From a checkpoint of a small CTC audio transcriber.
Model: log mel input, arch tc_resnet, activation silu, depths [5, 5, 5].
Training: muon at rate 0.0066, batches of 512.
Data: trained on short read English sentences (LibriTTS-R), 26041 training examples, 149.4 epochs.
Rows from block 9 of a small CTC audio transcriber, named by matrix and row number. Rows with one number belong to one channel. Each number is 500 + 40 x the weight over its row's rms, rounded and kept within 0 to 999. All counts start at 0. Numbers have three digits each. After the name is the row's rms in percent of the matrix's.
After each channel's rows are labels from the 100 clips, of 14848, where the channel reaches its highest value: "top examples" is what is common among them. Only what is clearly more common there than usual is listed. The data: short read English sentences (LibriTTS-R).
# convs0: first width-5 conv (model.blocks.9.convs.0.weight, 144x144x5, each kernel summed), inputs 72-143
# convs1: second width-5 conv (model.blocks.9.convs.1.weight, 144x144x5, transposed, each kernel summed), outputs 72-143

convs0.107 088:477483524447507482494466503455503428580450506474523551452521525533469482617482500524479437455481464499498482420534489534504494494520558545427506496512497511546495554502496403471475487544469540513466520487355552588485
convs1.107 081:557479465495460474488467447467488552453538490512521513503498485558487476585528493405478466470500447450543523499537445493479482432457478429564467507458438432513456442528461523481405535474539522497537500506506440439481
top examples: the word "you"

convs0.136 095:477509552461467446482438488579501475487463516513481522455561560535513441497526517485507512472472501421522505452523574539522482571474506478473499452501543448500499487447460510513450495411501466513558565501506491465493
convs1.136 107:510480502509501530431529469471546510492493500484546495484568505474481492518435586443504520455475488532533483485495580524443557535510508509507526512509457436461488438575504470496536431518474489504476505495443487538510
top examples: the word "i"

convs0.119 096:464550529562508558459444550535533595495492536493383447493487525471516476495503578529512507523475458497492530494519513503552477498499518475496496497510524577494485510421486509591526461490439470428550462478516414439500
convs1.119 091:520473483490526435439540451510460430414477584479482459452542488493559540545491492499542540539608539566519577461560515485499469428475491444439449443551519464488530417519533513543519536438507509512450471469524533498500
top examples: the word "the"

convs0.114 100:458539501513524451464477481526476453420459483506536562494519467429525535481488527498495500448544581496449463496461477541535513509564549485521524441519536512520455471569521497506510496459484476474571466464531416477485
convs1.114 103:508451599504522571530420486538463491436502470521484424516493415503507489563484536466584515488471530501488555468605508516511418539562519490533485501513505468553430515511428456486472460527523491430544453499541550525418
top examples: the word "that"

convs0.90 111:446474499459536483504478417528458456529521505564452453500520494585481468489444489493519491484528444516527483617473496475481483524443434594457489483488445507453462534539497535482525431508514509440581502514487469488549
convs1.90 098:443511488471475476497509524472534502565440475483593483496558536542489448478514541522504584496558499478531509560522460453456515474549487441487558570523568495550469571439567492542449534466500485521428491526419504494571
top examples: the word "was"

convs0.54 101:441537499474498450593508524494516471503453490463470511521596472507460508400550436511581534475532487481545427473429466506415525488464510465462456543556573502513520493459443490483490523521467469472552579469465546434534
convs1.54 099:484492534479537527460490503452458526595522512468460517536546470511465480539520592492480544520518498508416544552509568496473542473530561554490543520501515491499459486470456497479501453485537452460527442502520451480493
top examples: the word "a"

convs0.131 092:466503457445507462529488489537507462532463524539459565492495477424501484466489399485507489567479491485524526508450467506495495457500482517521440505480445471529558520494485469401548486536508438544532528521569444558598
convs1.131 103:496534456457510553483525488519544474494453519458460525527561529516552527585558541492515521461443440499601556519435466565498521471502485486492429546493521543512473507473542484458511473553587441485509466450566482465496
top examples: the word "me"

convs0.126 088:579488496386514497496530506481517442523537517547555483518447531522481473512579479480463487486457511542509469475505515474466522495499458498495519473523371492487491430544573469520558519486423403487498515526497540500577
convs1.126 083:485519475487500482440508519468447497491498483563542497455535567495618507479487534470450515456565532504528531465475466503544506493479607577526482526442528468484549498522431473502567491461497485546472541540520520484572
top examples: the word "we"

convs0.16 096:493553468506482498442555463560437556450444486481463549531519499500479511425445515511618517479511476506461448482529469463456528510432476617490455512502557509495502492530525557450528515470482427528507542529491541462560
convs1.16 099:487510484539539535398488531453476454494476465468556531441494482460512480614475444481460541475501470504566539437499530472583453439524504503496510476474515519439475514534524542506490463475545491536589501505509484559490
top examples: the word "the"

convs0.32 121:509512562491527513522456526512564502478401420503449468468490478466453419501460456468499499521482411565464471508470457486452499516627504439504512499495507542473491537457535467533501528568572483489485473453525473479517
convs1.32 103:436595508472478506502509508480521494529391505494478507553570472488522526492536536452506456484539467474449524471472490511528537531605454568464525463512454509480536541523498475557499519519534550558534456470519454454449
top examples: the word "no"

convs0.10 099:494481461503454460442455550496472460549482519495486545505535449495508545495398478456546504414434494552557381590503463543490470441461457471467494481559410522472495529533536490496638480526493592545536515506467478487556
convs1.10 106:495570487425455464447569510489425450498562529516516532506533493440521495528437558537510525482523565501523469520571492528549554474467475552517469588530486501507474465444535518512439439442558444460507503533469484576437
top examples: the word "he"

convs0.137 105:539505515476522522450471461498565533460541478471555499497492500517449585455455504433467549539507469433489571480520543472523436535505520583479493475565500475475534511443539449431544439430504446510449532514532480518490
convs1.137 097:544514405557533514459533487491555540472533480550644519487513468531568430551429501465460494553500524551497551488451509562450495520559449438446490483517455513518523539526431478471556486512514495420496519541466516506514
top examples: the word "with"

convs0.95 095:509669460471480524503461439531513555457463450549508544450526501552560490492499524467464513576503478511557484549459459571539442448486446431469490468486461536521462501445472474508441489493521503426542530497463409451576
convs1.95 099:534461489377513460601548443506548496580463473552447512518519494497513457511509541475489491442435484465514442556537494511503522501447470517542487493523544492549479474555510491474504549595527567478455524478475492505470
top examples: the word "the"

convs0.96 094:545511511570530543466385496467473501550488497489533417534426475520429564484463434451530504488515499542502477512482509525498522538471493430437509500493541488457463455489514505518486470510495443527536545445487607553477
convs1.96 114:548514480476522487538530479493550484551490462520482386488508495477429513523554642531505530475526513523506528534578564482525441540453466529567519509488507473523439440504413488497434481563456513543516441453523455471490
top examples: the word "my"

convs0.104 111:481491459406510435484472491503505503532553410474543501516467480488488445515458480487512512484493483515459505415506467453491468591460510563419497475492563507512508494500461541513494512529489545504433564450507471535506
convs1.104 104:499464529560477484549516502512422529547486499514529454461525518509507395448540461462470486467564443538526506543459511489534507514456529438615523497493520510483514526554454484544492544452510497466472488469486509466526
top examples: the word "said"

convs0.62 106:432526535544501516501547527499580510491425452466532532522493505453497462473515541477515504516451432473503523430540565519493450530419470546599492527487485455524489492483531489567553501443463478472452433472461494505481
convs1.62 101:466495534506430524470456499497552526444452415566480529446545531472512422509512468481522494525441476513429572450478510385568447479447503485526526457496569509532492536472491525493456523501531484526490536535487530492516
top examples: the word "the"; the word "of"

convs0.21 098:509508510484554516491542502537484461445545467522451463471456527472440541462462569539413437520509550485506478505480484423471479510517476502466472492529575460523514474536495488506567512415447508535549443481501491496537
convs1.21 089:514525497482432544522497428567501452464449460590519486508509487465523496562522544514514557477495545532522513507471510484517458552522555524514482527477482516498415587464509479538601463508523491584519460466498533471508
top examples: the word "think"; the word "i"; the word "you"; the word "of"

convs0.47 110:488464491509561542517485428531430513542447456431554557501520485500425476428475580497524486478483452473538540508511560478502482445460460575509473487507522518540549509482504474511514484460397512492523456505478469478572
convs1.47 113:479531492571487524508463467520445482522440447583535533522443494541512484560493549511549510510466398484453502513455489413534531500449494471560555520496546509532519499501447492507541513453407495551520415528437522488513
top examples: the word "have"

convs0.1 109:509563499548479530540448481556516523524556478485468441496503461464535471518501496484395500549493484442579486452482450566496480533474497504488450557441494586423548488494467538434488523496471474510457512466503567489528
convs1.1 111:517422498475492519470511521544545565495504453526487385470533476446488518405541451519464503530529433494512539561517378459457508444476477597518543516501438462456445559504548522463509514497458457509518563487500458437419
top examples: the word "the"

convs0.80 098:493532505549432478526524486539495516515493467523432542475471494471485447470494490441507508531477533448490460447421494495484447462493534439548488488485538495514418471440492503507482471418555519567542507493478318505508
convs1.80 109:554509487437525488482482474498492541484515498502495499510527525512404444534522520407488552518483507513509555477586507604562376511477504516537501490495459442476469470490489459492465554491497529487478495456510548484483
top examples: the word "a"

convs0.41 106:490525491551490538499432513471481482486566488531541548485543553409495477515439537532547484449466496471416506525536598502527474494500499553536534522522443533582477550499497529554506476453511512512460547446446407490521
convs1.41 096:472475473515497565439489534486464511487436506452557534456554529434518494445492484540495523449477538519435530505470469551498481553472550411469514493477490556511509533482536518513518501467604561485471581536529558536545
top examples: the word "i"

convs0.99 102:474573485499496438447448487519532580434546487498529421509497457498462553489438505514435492488507545481478426507502480540532431469464508506536478513482512472493511533517447475413546422517546504515456494492562431531443
convs1.99 100:503548475500492430434467483481511533524520497562524501469573526497505470439480466477495532430541538510556557520466478436523416562426460539500548501514533516537539436486585480539552499481570491534456516534514514475496
top examples: the word "good"

convs0.83 099:517485542485450463514496526497503507429470434523540461536497477469469499529525467521536445546552463494463454466544465540524490468484555571492578481565467492475400495463461430500431495446498496519418574504448480540441
convs1.83 088:540468499556540456399552596429547525463463525420507451390593528554491471507506502522443552444507504494466517448507449482529514536477421503481467496457513529559493532533460581538429445480511465537507602502492517506543
top examples: the word "what"

convs0.3 102:489476468538513469476502471447487492480451443422547510501527465572485466538504516486534507439478469596461524467462433494536467471540517521423396464469586432472534446563523509504478518407487483455508463478548492547534
convs1.3 098:494521451475484532408479397495526526507507408554490480453424521438557493471533430520570471458505481481534553485484479541506443549494479420521543491469504487516513510495487478497521551565475471517504446514523534455488
top examples: the word "speak"

convs0.135 105:466506513467470473504511392491478528527525486467483470490464490459480492448457469499441490394447529490532464518499400472512481471479492421538483495547546476471552455364483538547500482493464429493497540413463404508575
convs1.135 100:471475523551535435510581461517514525473526512413475494469593511506477493441496487472475469519419449491505443471483399535496457521498502518493580543472470540508523496548518526488433442545485519562482482504450548500506
top examples: the word "he"; the word "said"

convs0.37 095:531513479481471494482526566524542449454511532489488566447482464471450525498450530457590491500494464457504469447474514463491551503477450505516507568540496493482425468524537472563481495483474501497566453478503468517530
convs1.37 099:463553497529478534428549477460521557456533547488526549469555498504450486455573582536442546511439462519511481522576537509442485468527537482523542488507534512544481531415441511539470516520552490467454456520531537530483
top examples: the word "was"; the word "she"

convs0.89 114:489471514462512490489508485455511496498425486482512469493497509516548558555464490493510502491458516440538513537475479533487531501433499528519530466509514558563485483490520478559438501581491497534458561538505476464420
convs1.89 114:510443520489464528491514570519481474531407437487510512540479479536482574559495492575513503482437486540480575455485490497464515447340544498489541457500449502521503501461540499474440472526465505520465487594479505531504
top examples: voice: male

convs0.122 102:450548442481539511540436487473507587578495442477462514468525539483525470548528442560529476515502418481506465479496503455455529462509498438460490524508546500458539440449500438457529503469565469473485496472490462528441
convs1.122 116:478537482539553495480592479489440478451560500518514452533477565529473520523510470499457437570489470475484484502526502537402482465489550461503467502459528532476492480523498505457457453547499499544426500485504548446489
top examples: the word "was"

convs0.14 112:458547485494527483537567520440509579501616444552515580470521435501517412517480517526511506488507486567466542473481486523457466506602487520477570405435509555479487562533440448483528473529490441431507512481491498504574
convs1.14 105:459470497530564496481513483505491520453542446540458513485532490534529448493471479483519516514512528510457515537458504492540540458534532560513508498484487524504474581490450517566425492414453516469467501426471521581487
top examples: the word "not"

convs0.81 097:431473507490453509547499459443452524449457485496488494509515411500534493497440536527556455468559527519495512422467484454557424522475491490527515451470489514512430556555474469490537535532467531459556508490558482526478
convs1.81 109:503512455536577478486498431467512451420459517502497505508504451449503578465543460496470479474518500508544573482516456557492477478606461495538541545483501559431579470440493520628495545579519519569447535463558494448512
top examples: the word "me"

convs0.75 113:484502501523507492477497491481415532505553425584527415473505508449554479485466392472488459466534471445576451525531474496469496495544462468455533448493587503441495529501468491448494548449546545596504556530541487523460
convs1.75 107:488534564521534533586461418499510514410546407490477424547539523433486465528533470501426464501503472494509484522449457508486503511552457542515508539528487491514548497466479525504494502511522459505430469600443475562525
top examples: the word "was"; the word "it"; the word "would"

convs0.139 103:493511537484434478499504538504489508479468462463538494465531509488466577570542530536573492517468506551454544516553498467434572481581516462447503477557493490509474501482515527522511480427564347485568494512521490502449
convs1.139 107:458539467449491565555454512463503458461500485512568496500492420497508523556517516582393526458376526525504532532485441500495501489432547538507515551552516552484535473480418514519483467438465530492394512588504485492472
top examples: the word "how"

convs0.70 104:500504531443506508447511531494438553497530507435548510477535509483494513584472375465500508465507532522401510462423479556515468459464535487377511512525417536536479550476460519527449512503509503539441533467530511426519
convs1.70 099:467483486472487566465488442543487525485559475489519505514519461550512453504541447516464464605499531490443514502498439503494508555502514548552588489513504480435488536455508489459520539439528548499527461502499471577546
top examples: the word "you"

convs0.120 112:477528471507452486475460472531542366522432453606402497484512494545453498542438585438531526486490530535565461485507414537437495474538564494490547495489501493449515496512490408483538490478466500471516484474480513538493
convs1.120 105:445537505450565475411445497483468422508422462494458555530525482523513496468556441536519499535457491467537537521530352482517500536546520500477540533525495609492489520504459558480547519465483480528454499582507534462501
top examples: the word "we"

convs0.64 097:456501559529474479481478534492483493471510506538460558474491533486525515498493543499515452512482474525474499453462506552552513428508466538487505426414464487538536444532510535530443536444505527436596484503517381445505
convs1.64 098:476499522425518460515495473577555516487486481460476481485506502552424504512548481508495504392487509521521507538520474517549457519513550443478545414471421409459472480456567486473500541529609517514463466522559450519431
top examples: the word "the"

convs0.134 089:493517565487528492408426546493458512442523478504491562473462482473526500417471424417456545506510457505523484480434436604525502492513513487514575557495475560460471482462468473526461471438466529452462507472458459574511
convs1.134 110:560499584498433500483562493445464543488491447507451497571518555511488449543535491504551512574521559531514495383628520526541410447556480563469469508457531516484482539534456571510514464486514466558550535508495508569487
top examples: the word "the"

convs0.45 096:433441592468452512543444506450475520473519501511556513470532418497460494470506474464510473487577456470507480454521535510514521555514476516507488472565467402480448380489456458543465472530509479513430429527485483469467
convs1.45 095:498479531526517521554420449518441491489509475471527533495495456459468506503553544394505468461455489471474417530529543461457560494570511521546479569442515546463511442527558483444537545457470562537528454537414489462493
top examples: the word "what"

convs0.133 105:466457465500499562449552471500513497523495554465494500501490468510462545517511582541539572485553564472497560480459519577564514459501412525549521423510492519531521482539495502560487427478451516470531511511459458525490
convs1.133 104:524477490484508474469521477514497505550504552475506475493482516449507465509516462525549362469497460492393512523532499475511472441432570438488482476533519497454547497433422520437453406463498494554485497503484550551482
top examples: the word "there"

convs0.121 119:487422469503510503546505492437550500511471440468555476626467434569467475546505438454512469691467474508493487479482473473586487532464518486491483496503566489471446499508494507529508510474491540483473490467431512487483
convs1.121 102:490560558495503477431490546490553473529449459524526501578552493428502469538485464465491445493484596505500477495473461470500536532444555528475506536502523513534534517403491494561572554494456516574416483544416466467526
top examples: the word "that"

convs0.36 096:434476490551442530499580487478485483499479396519510483493456435455507472585415555489515478432461520483521470452497452464551500546488487422469499517491491448483457436401516506531525467458442498533544460558551477465462
convs1.36 096:465526546539477533496545506509481515516459491432509500434503508455503521537468444533467587537459484556549458471484489485495448556442530546500470519507500557572504555512530539454476457528505577462493501480526427512610
top examples: the word "be"

convs0.29 097:527516478502530468532535423539501491461477507518450645564526490463482537456466575546342489541513444472548503488491520460577458460497505461497467473531493487465516570456491540515536460473490491505525515524524466503558
convs1.29 102:492479521472490522482486471525590492424470479477497578498469518583567426490540493485472507459493476435539477468498513510558509547477530509483453503549459525537515482545388518518485480456522446490498511471483523481547
top examples: the word "with"