{
  "model": "CTC audio transcriber",
  "n_mels": 64,
  "input": "log_mel",
  "win_length": 400,
  "vocab_size": 32,
  "arch": "tc_resnet",
  "norm": "batchnorm",
  "drop_path": 0.05,
  "depths": [5, 5, 5],
  "stem": "single",
  "optimizer": "muon",
  "lr_schedule": "wsd",
  "final_lr_fraction": 0,
  "adamw_weight_decay_other_params": 0.01
}
Rows from block 5 of a small CTC audio transcriber, named by matrix and row number. Rows with one number belong to one channel. Each number is 128 + 32 x the weight over its row's rms, rounded and kept within 0 to 255. All counts start at 0.
Before each channel's rows are labels from the 100 clips, of 14848, where the channel reaches its highest value: "responds to" is what is common among them. Only what is clearly more common there than usual is listed. The data: short read English sentences (LibriTTS-R).
# convs0: first width-5 conv (model.blocks.5.convs.0.weight, 144x96x5, each kernel summed), inputs 0-47
# convs1: second width-5 conv (model.blocks.5.convs.1.weight, 144x144x5, transposed, each kernel summed), outputs 0-47

responds to: the word "my"
convs0.4 [132 188 126 114 118  91 141  44 189 101 128  65 117 170  88  70 118 130 131 142 160  65 116  99 136 121 146  62 136 108 117 149  80 155 135  71  89 145 149  65 151 125 116 130  82  92 133 102]
convs1.4 [ 84  98  93 113 123 149 138 118 160  97 141 180 138 125 188 124  64 163 113 174 107  66  78 113 108 131 119 133 124 138 100  60 124 107 142 129 106 163 160  91 134 116 116 116 198 153 193 115]

responds to: voice: female
convs0.90 [140  78  85 167 122 143 152 181 126  76 113  92 139  42 149 137  84  97 142 207 144 130 172  94 113  92  70  83 178 123 139 139 126 134 124 111  64 122 108 137 130 163 114 136 158 104 139 136]
convs1.90 [157 175 110 105 143 115 148 146 152 136 158 140 164  88 113 148  86 145 176  78 126 157 162 113 198 132 104 111 146 123 141 171 135 148 168 104 121 121 130 145 186 113 133 153 143 110 163 153]

responds to: the word "was"
convs0.125 [158 136 133 101 137 100 132 135 123 130 114 127 148 145  90 135  99  97 122  82 155 130  96 154 137  53 121  84 130  95 169  92 103  93 111 128  90  99  40 123 120  78 135 144 174 114 122 161]
convs1.125 [117  59 182 129 105 174 123  84 146  93 171 102 168 109 143  78 129 107  96 147 127 120 186 176 125 107 158 108 147 102 109 122 135 149 142 163 144 101 115 133 198 140 127 114  67 163 138 136]

responds to: the word "my"
convs0.94 [ 86 168 146  98 144 144 128  98 134  70 169 125 170 125 123 151 102  98 155  68 148 144  90  81 114  96 171 185 117 166 100 110  82 157 191 111 118  51 107  72 102  91 146  81 153 124 117 136]
convs1.94 [144  77 106  72 124  94 125 152 115  98  82 138 132 154 133  90 148  75 214 114 144 152 135 123 151 122 166 141 145  98 178  78 127 109 113 121 121 156  95 130 152  62 133 132 127  87 103 120]

responds to: voice: female
convs0.66 [117 116 145 122 119 143  90 109  88 121 102 103 129  95 127 141 101  80 119  91 115 126  91 141  80 101 100 140 111 110 185  93  85 139 160  38 129 121  85  87 149 196 110 128 141 125  89 113]
convs1.66 [151 141 186 145  78 130 100 129 122  91  65 132  89 191 194  94 195 132 118 178 151 137 197 105 129 123 132 141  67 119 128  77 130 153 146 168 157 102 183 159 112 134 122 180 126 132 132 115]

responds to: voice: female; the word "is"
convs0.53 [162 129 150  88  85  57  88 114  68 117 108 137  89 180 134 163  65  99 121 118 128 118  92 120  91 118  74 108 160  87 136 121 127 115 112  87 120  76 106 122  85 157  76 117 113 129 137 140]
convs1.53 [ 95 150 109 145 212  58 166 125 152 149  88 147 134  93 116 146 103  82 111 179 126 164  99 148  67 126 145 131 129 149 145 161 122 222 152 148 157  97 101 118 165 151 126 111 114 130  99  97]

responds to: voice: male
convs0.142 [129 119 118 114 115 105 144   7 146 117 171  93 120 115 112 105 142 158 144 130 159 148 116  74 127 128 159  92 120 109  88 146 133 180 140 103 152 108 133 119 170  92 186 121 175 125 160 181]
convs1.142 [115 243 146 108 102  89 122 131 171 145 154  78 143 139 164  93  92 198 183 138 126  84 140 118  99 123 130  92  72  95 115 161 138 142  55 149 101  93 138 166 126 128 153 103 153 123  92  98]

responds to: voice: female
convs0.37 [134 140 100 125 125 105 122 107 116 134 141 115 159  83 123 124  73 124 234 126 136 231 129  99 104 121 157 135 119 141  98 124 108  87 124 127 109 133 100 152 169  96 122 142 118 137 139 176]
convs1.37 [127  97  82 124 100 134 159 143  94 152 128 129 171 163 105 121  61 145  91 131 101 118 110 136  87 158 117 129 100 171 119 146  58 116 171 124  99 107 122 156 114 100 134 115 134 112 153 197]

responds to: voice: male
convs0.84 [152 122 106  92 163 108  23  80 138  99 123 169 105  95 118 146 104 108 126  82 172 133 137 115  52 154 114 121  84 123 164 142  83 123 151 102 206  92 145  84 135 123 172 161 161 136 120 134]
convs1.84 [179 161 156  98 137 113 105 103 171 180 169 193  83 151 127 148 124 138 187 157 107  87  62  99  80  66 149 125 142 117 108 202 129  87 180 134 128 152 124 188 157 148 135 125 168 115  71 145]