python train.py --dataset="short read English sentences (LibriTTS-R)" --train_examples=26041 --time_shift_ms=100 --hop_length=160 --spec_augment=true --norm="batchnorm" --activation="silu" --widths=[96, 144, 208] --muon_scale="match_rms_adamw" --steps=7600 --batch_size=512 --lr_schedule="wsd" --warmup_steps=380 --adamw_weight_decay_other_params=0.01
Rows from block 2 of a small CTC audio transcriber, named by matrix and row number. Rows with one number belong to one channel. Each number is 500 + 50 x the weight over its row's rms, rounded and kept within 0 to 999. All counts start at 0. Numbers have three digits each.
After each channel's rows are labels from the 100 clips, of 14848, where the channel reaches its highest value: "strongest on" is what is common among them. Only what is clearly more common there than usual is listed. The data: short read English sentences (LibriTTS-R). In brackets: how many of the 100, against the usual share in percent.
# convs0: first width-5 conv (model.blocks.2.convs.0.weight, 96x96x5, each kernel summed), inputs 0-95
# convs1: second width-5 conv (model.blocks.2.convs.1.weight, 96x96x5, transposed, each kernel summed), outputs 0-95

convs0.65:481573540494514531484517561501548290487505561511442488485505506580428454496497535546538486480551484513588505510481504504530580475550504498335433502436488512482492494520434564537487578507522504450486480475508479518493508500505493507515504461459463542544392476506496546491471576533497299447
convs1.65:512644513473533447382481473486486638536497523519528503541490488498318545567484409462516528488428449424475492535504467541566467473438512505517504535565503464519502540448474482559482545504499477535529514542466527635553525470508504490518495461510423492393398511477525510406544511473460554521
strongest on: voice: male (71 vs 46.1)

convs0.56:512464467460681520577457452507519431514530509452457433471480499508428451397450466420475430526434570502560488570535433582485488618562413456457516495461416474504472541605468470577460530478489483550541530521476424452503511515523524509506497528424476530510433522488443502577576440491513493501
convs1.56:565502432518518513564494533459521501474547564426586463548437514476440515487444439438476398556661462472515432486511492550591527443490518416502476498453365496490506534440488486662570508498527555538474399492473494528532467519407409520492519476539486479473500542540510502518448493545458473523
strongest on: voice: male (75 vs 46.1)

convs0.92:443502559541420450501519470332519533450549509502441511447550507477545443515487430605496518514466494483484453414453452535525534444545441406441439428468448538445553531522476516410433452455580547521519480557504433496489433563448489516471494451460483496486544457542515454369399488531563530481
convs1.92:570532524526454504512491452510549467496509397538510493547376515494596542442630428421529522521453443360453508424478443574434451534489547469530498479536529443458491501559539468516509569476486465532488513556524387434516429446482452447611492418543500440537523569478491485520504451550467526508
strongest on: voice: female (97 vs 53.9)

convs0.55:558506497512497499398491462430536522623539492568515355451490490510544514400472491536406538525455488507524505591545488566558533442538437528545500438560450533396533469503484516412458485487572456500388486544511436540507414537586565467478477537461491530426413495454497484521538454502480433465
convs1.55:515528598482584485428503600423473614426553480487547474563563560473511510580408527479538458419468524530524519449558436457477451519535536472569462487490447472420559484512468503504525511478432577461495516562529462541491566494490379460507487416548533481576612457486447476470496436473412551482
strongest on: voice: male (85 vs 46.1)

convs0.0:486461560511467506437483504454541517502487428470488519533542561541506525508452426470467470433482420561480481604458469534499497468497226501565477436549420471487413492531474529536449533520489411494497503471520548514512529495550537494410482510478471487496439506550513526611547505541455426517
convs1.0:463507536549486456518553571544461446507463548419551467453448569507496406412496352303481550482481459460479537475459496412556491529502612489534473459484409465491423522498487486492499498487583496479497489468517565501606450544470499556459514559493503447503522527416563494457535458525468488530
strongest on: voice: male (100 vs 46.1)

convs0.25:493515364470496485541491486473412493462518431448592487478497576564568468528528545492599557517551532426487499475504525455561453508560534522466464486514441511521465503564538411562460438555554558408461458499497484460602542625485465480444595401519483466493568456561392531533507502483456460498
convs1.25:482466544438583521536537477535545413460568602539482506533528542459517532510542495577567580485509448489512466503559478509431652467530482548529508464477546550551475406512549572468549562556445467366437571458541540480403490393512519513462505474479538536477434580477529542528479475478453425480
strongest on: voice: female (83 vs 53.9)

convs0.4:392517548507546468531497537394518518465545526461502478486454607550518486507444566389479443518512480454509424455525407536466530542539451461449565504504406493495532462451487499503443556473500500451450483482472402487504477495407352512537473457511565402475613594490540518489497445408479499456
convs1.4:490560429581475554513466465582476485522512530475565430542485590408526483444507514515445512506449587425548513428544531462480526425479467512425394478492548483464543494404510457503495516536570531502504497530490455491492476479593635599549477417481388602523440449512510454504510403492511469462
strongest on: voice: female (94 vs 53.9)

convs0.28:502489418441391502419471491490544461470422543496536402499687491486491530509460464456468601503462478508508513572510456518553480398414652474490564443538504519467408484516550473514501498410508566497411531474501468497480396507500443536605486514519508488485478498462497512519500470519461482474
convs1.28:473492534526466486579573531533486503526455518448580497474321421548481528521453372489469440535494477496472593537489457481433472412514380578526408467455448482467441520447492513498488505521518468464489531537535449473545443499434513487515522640470597501473496518574508448475487492596529484526
strongest on: voice: male (81 vs 46.1)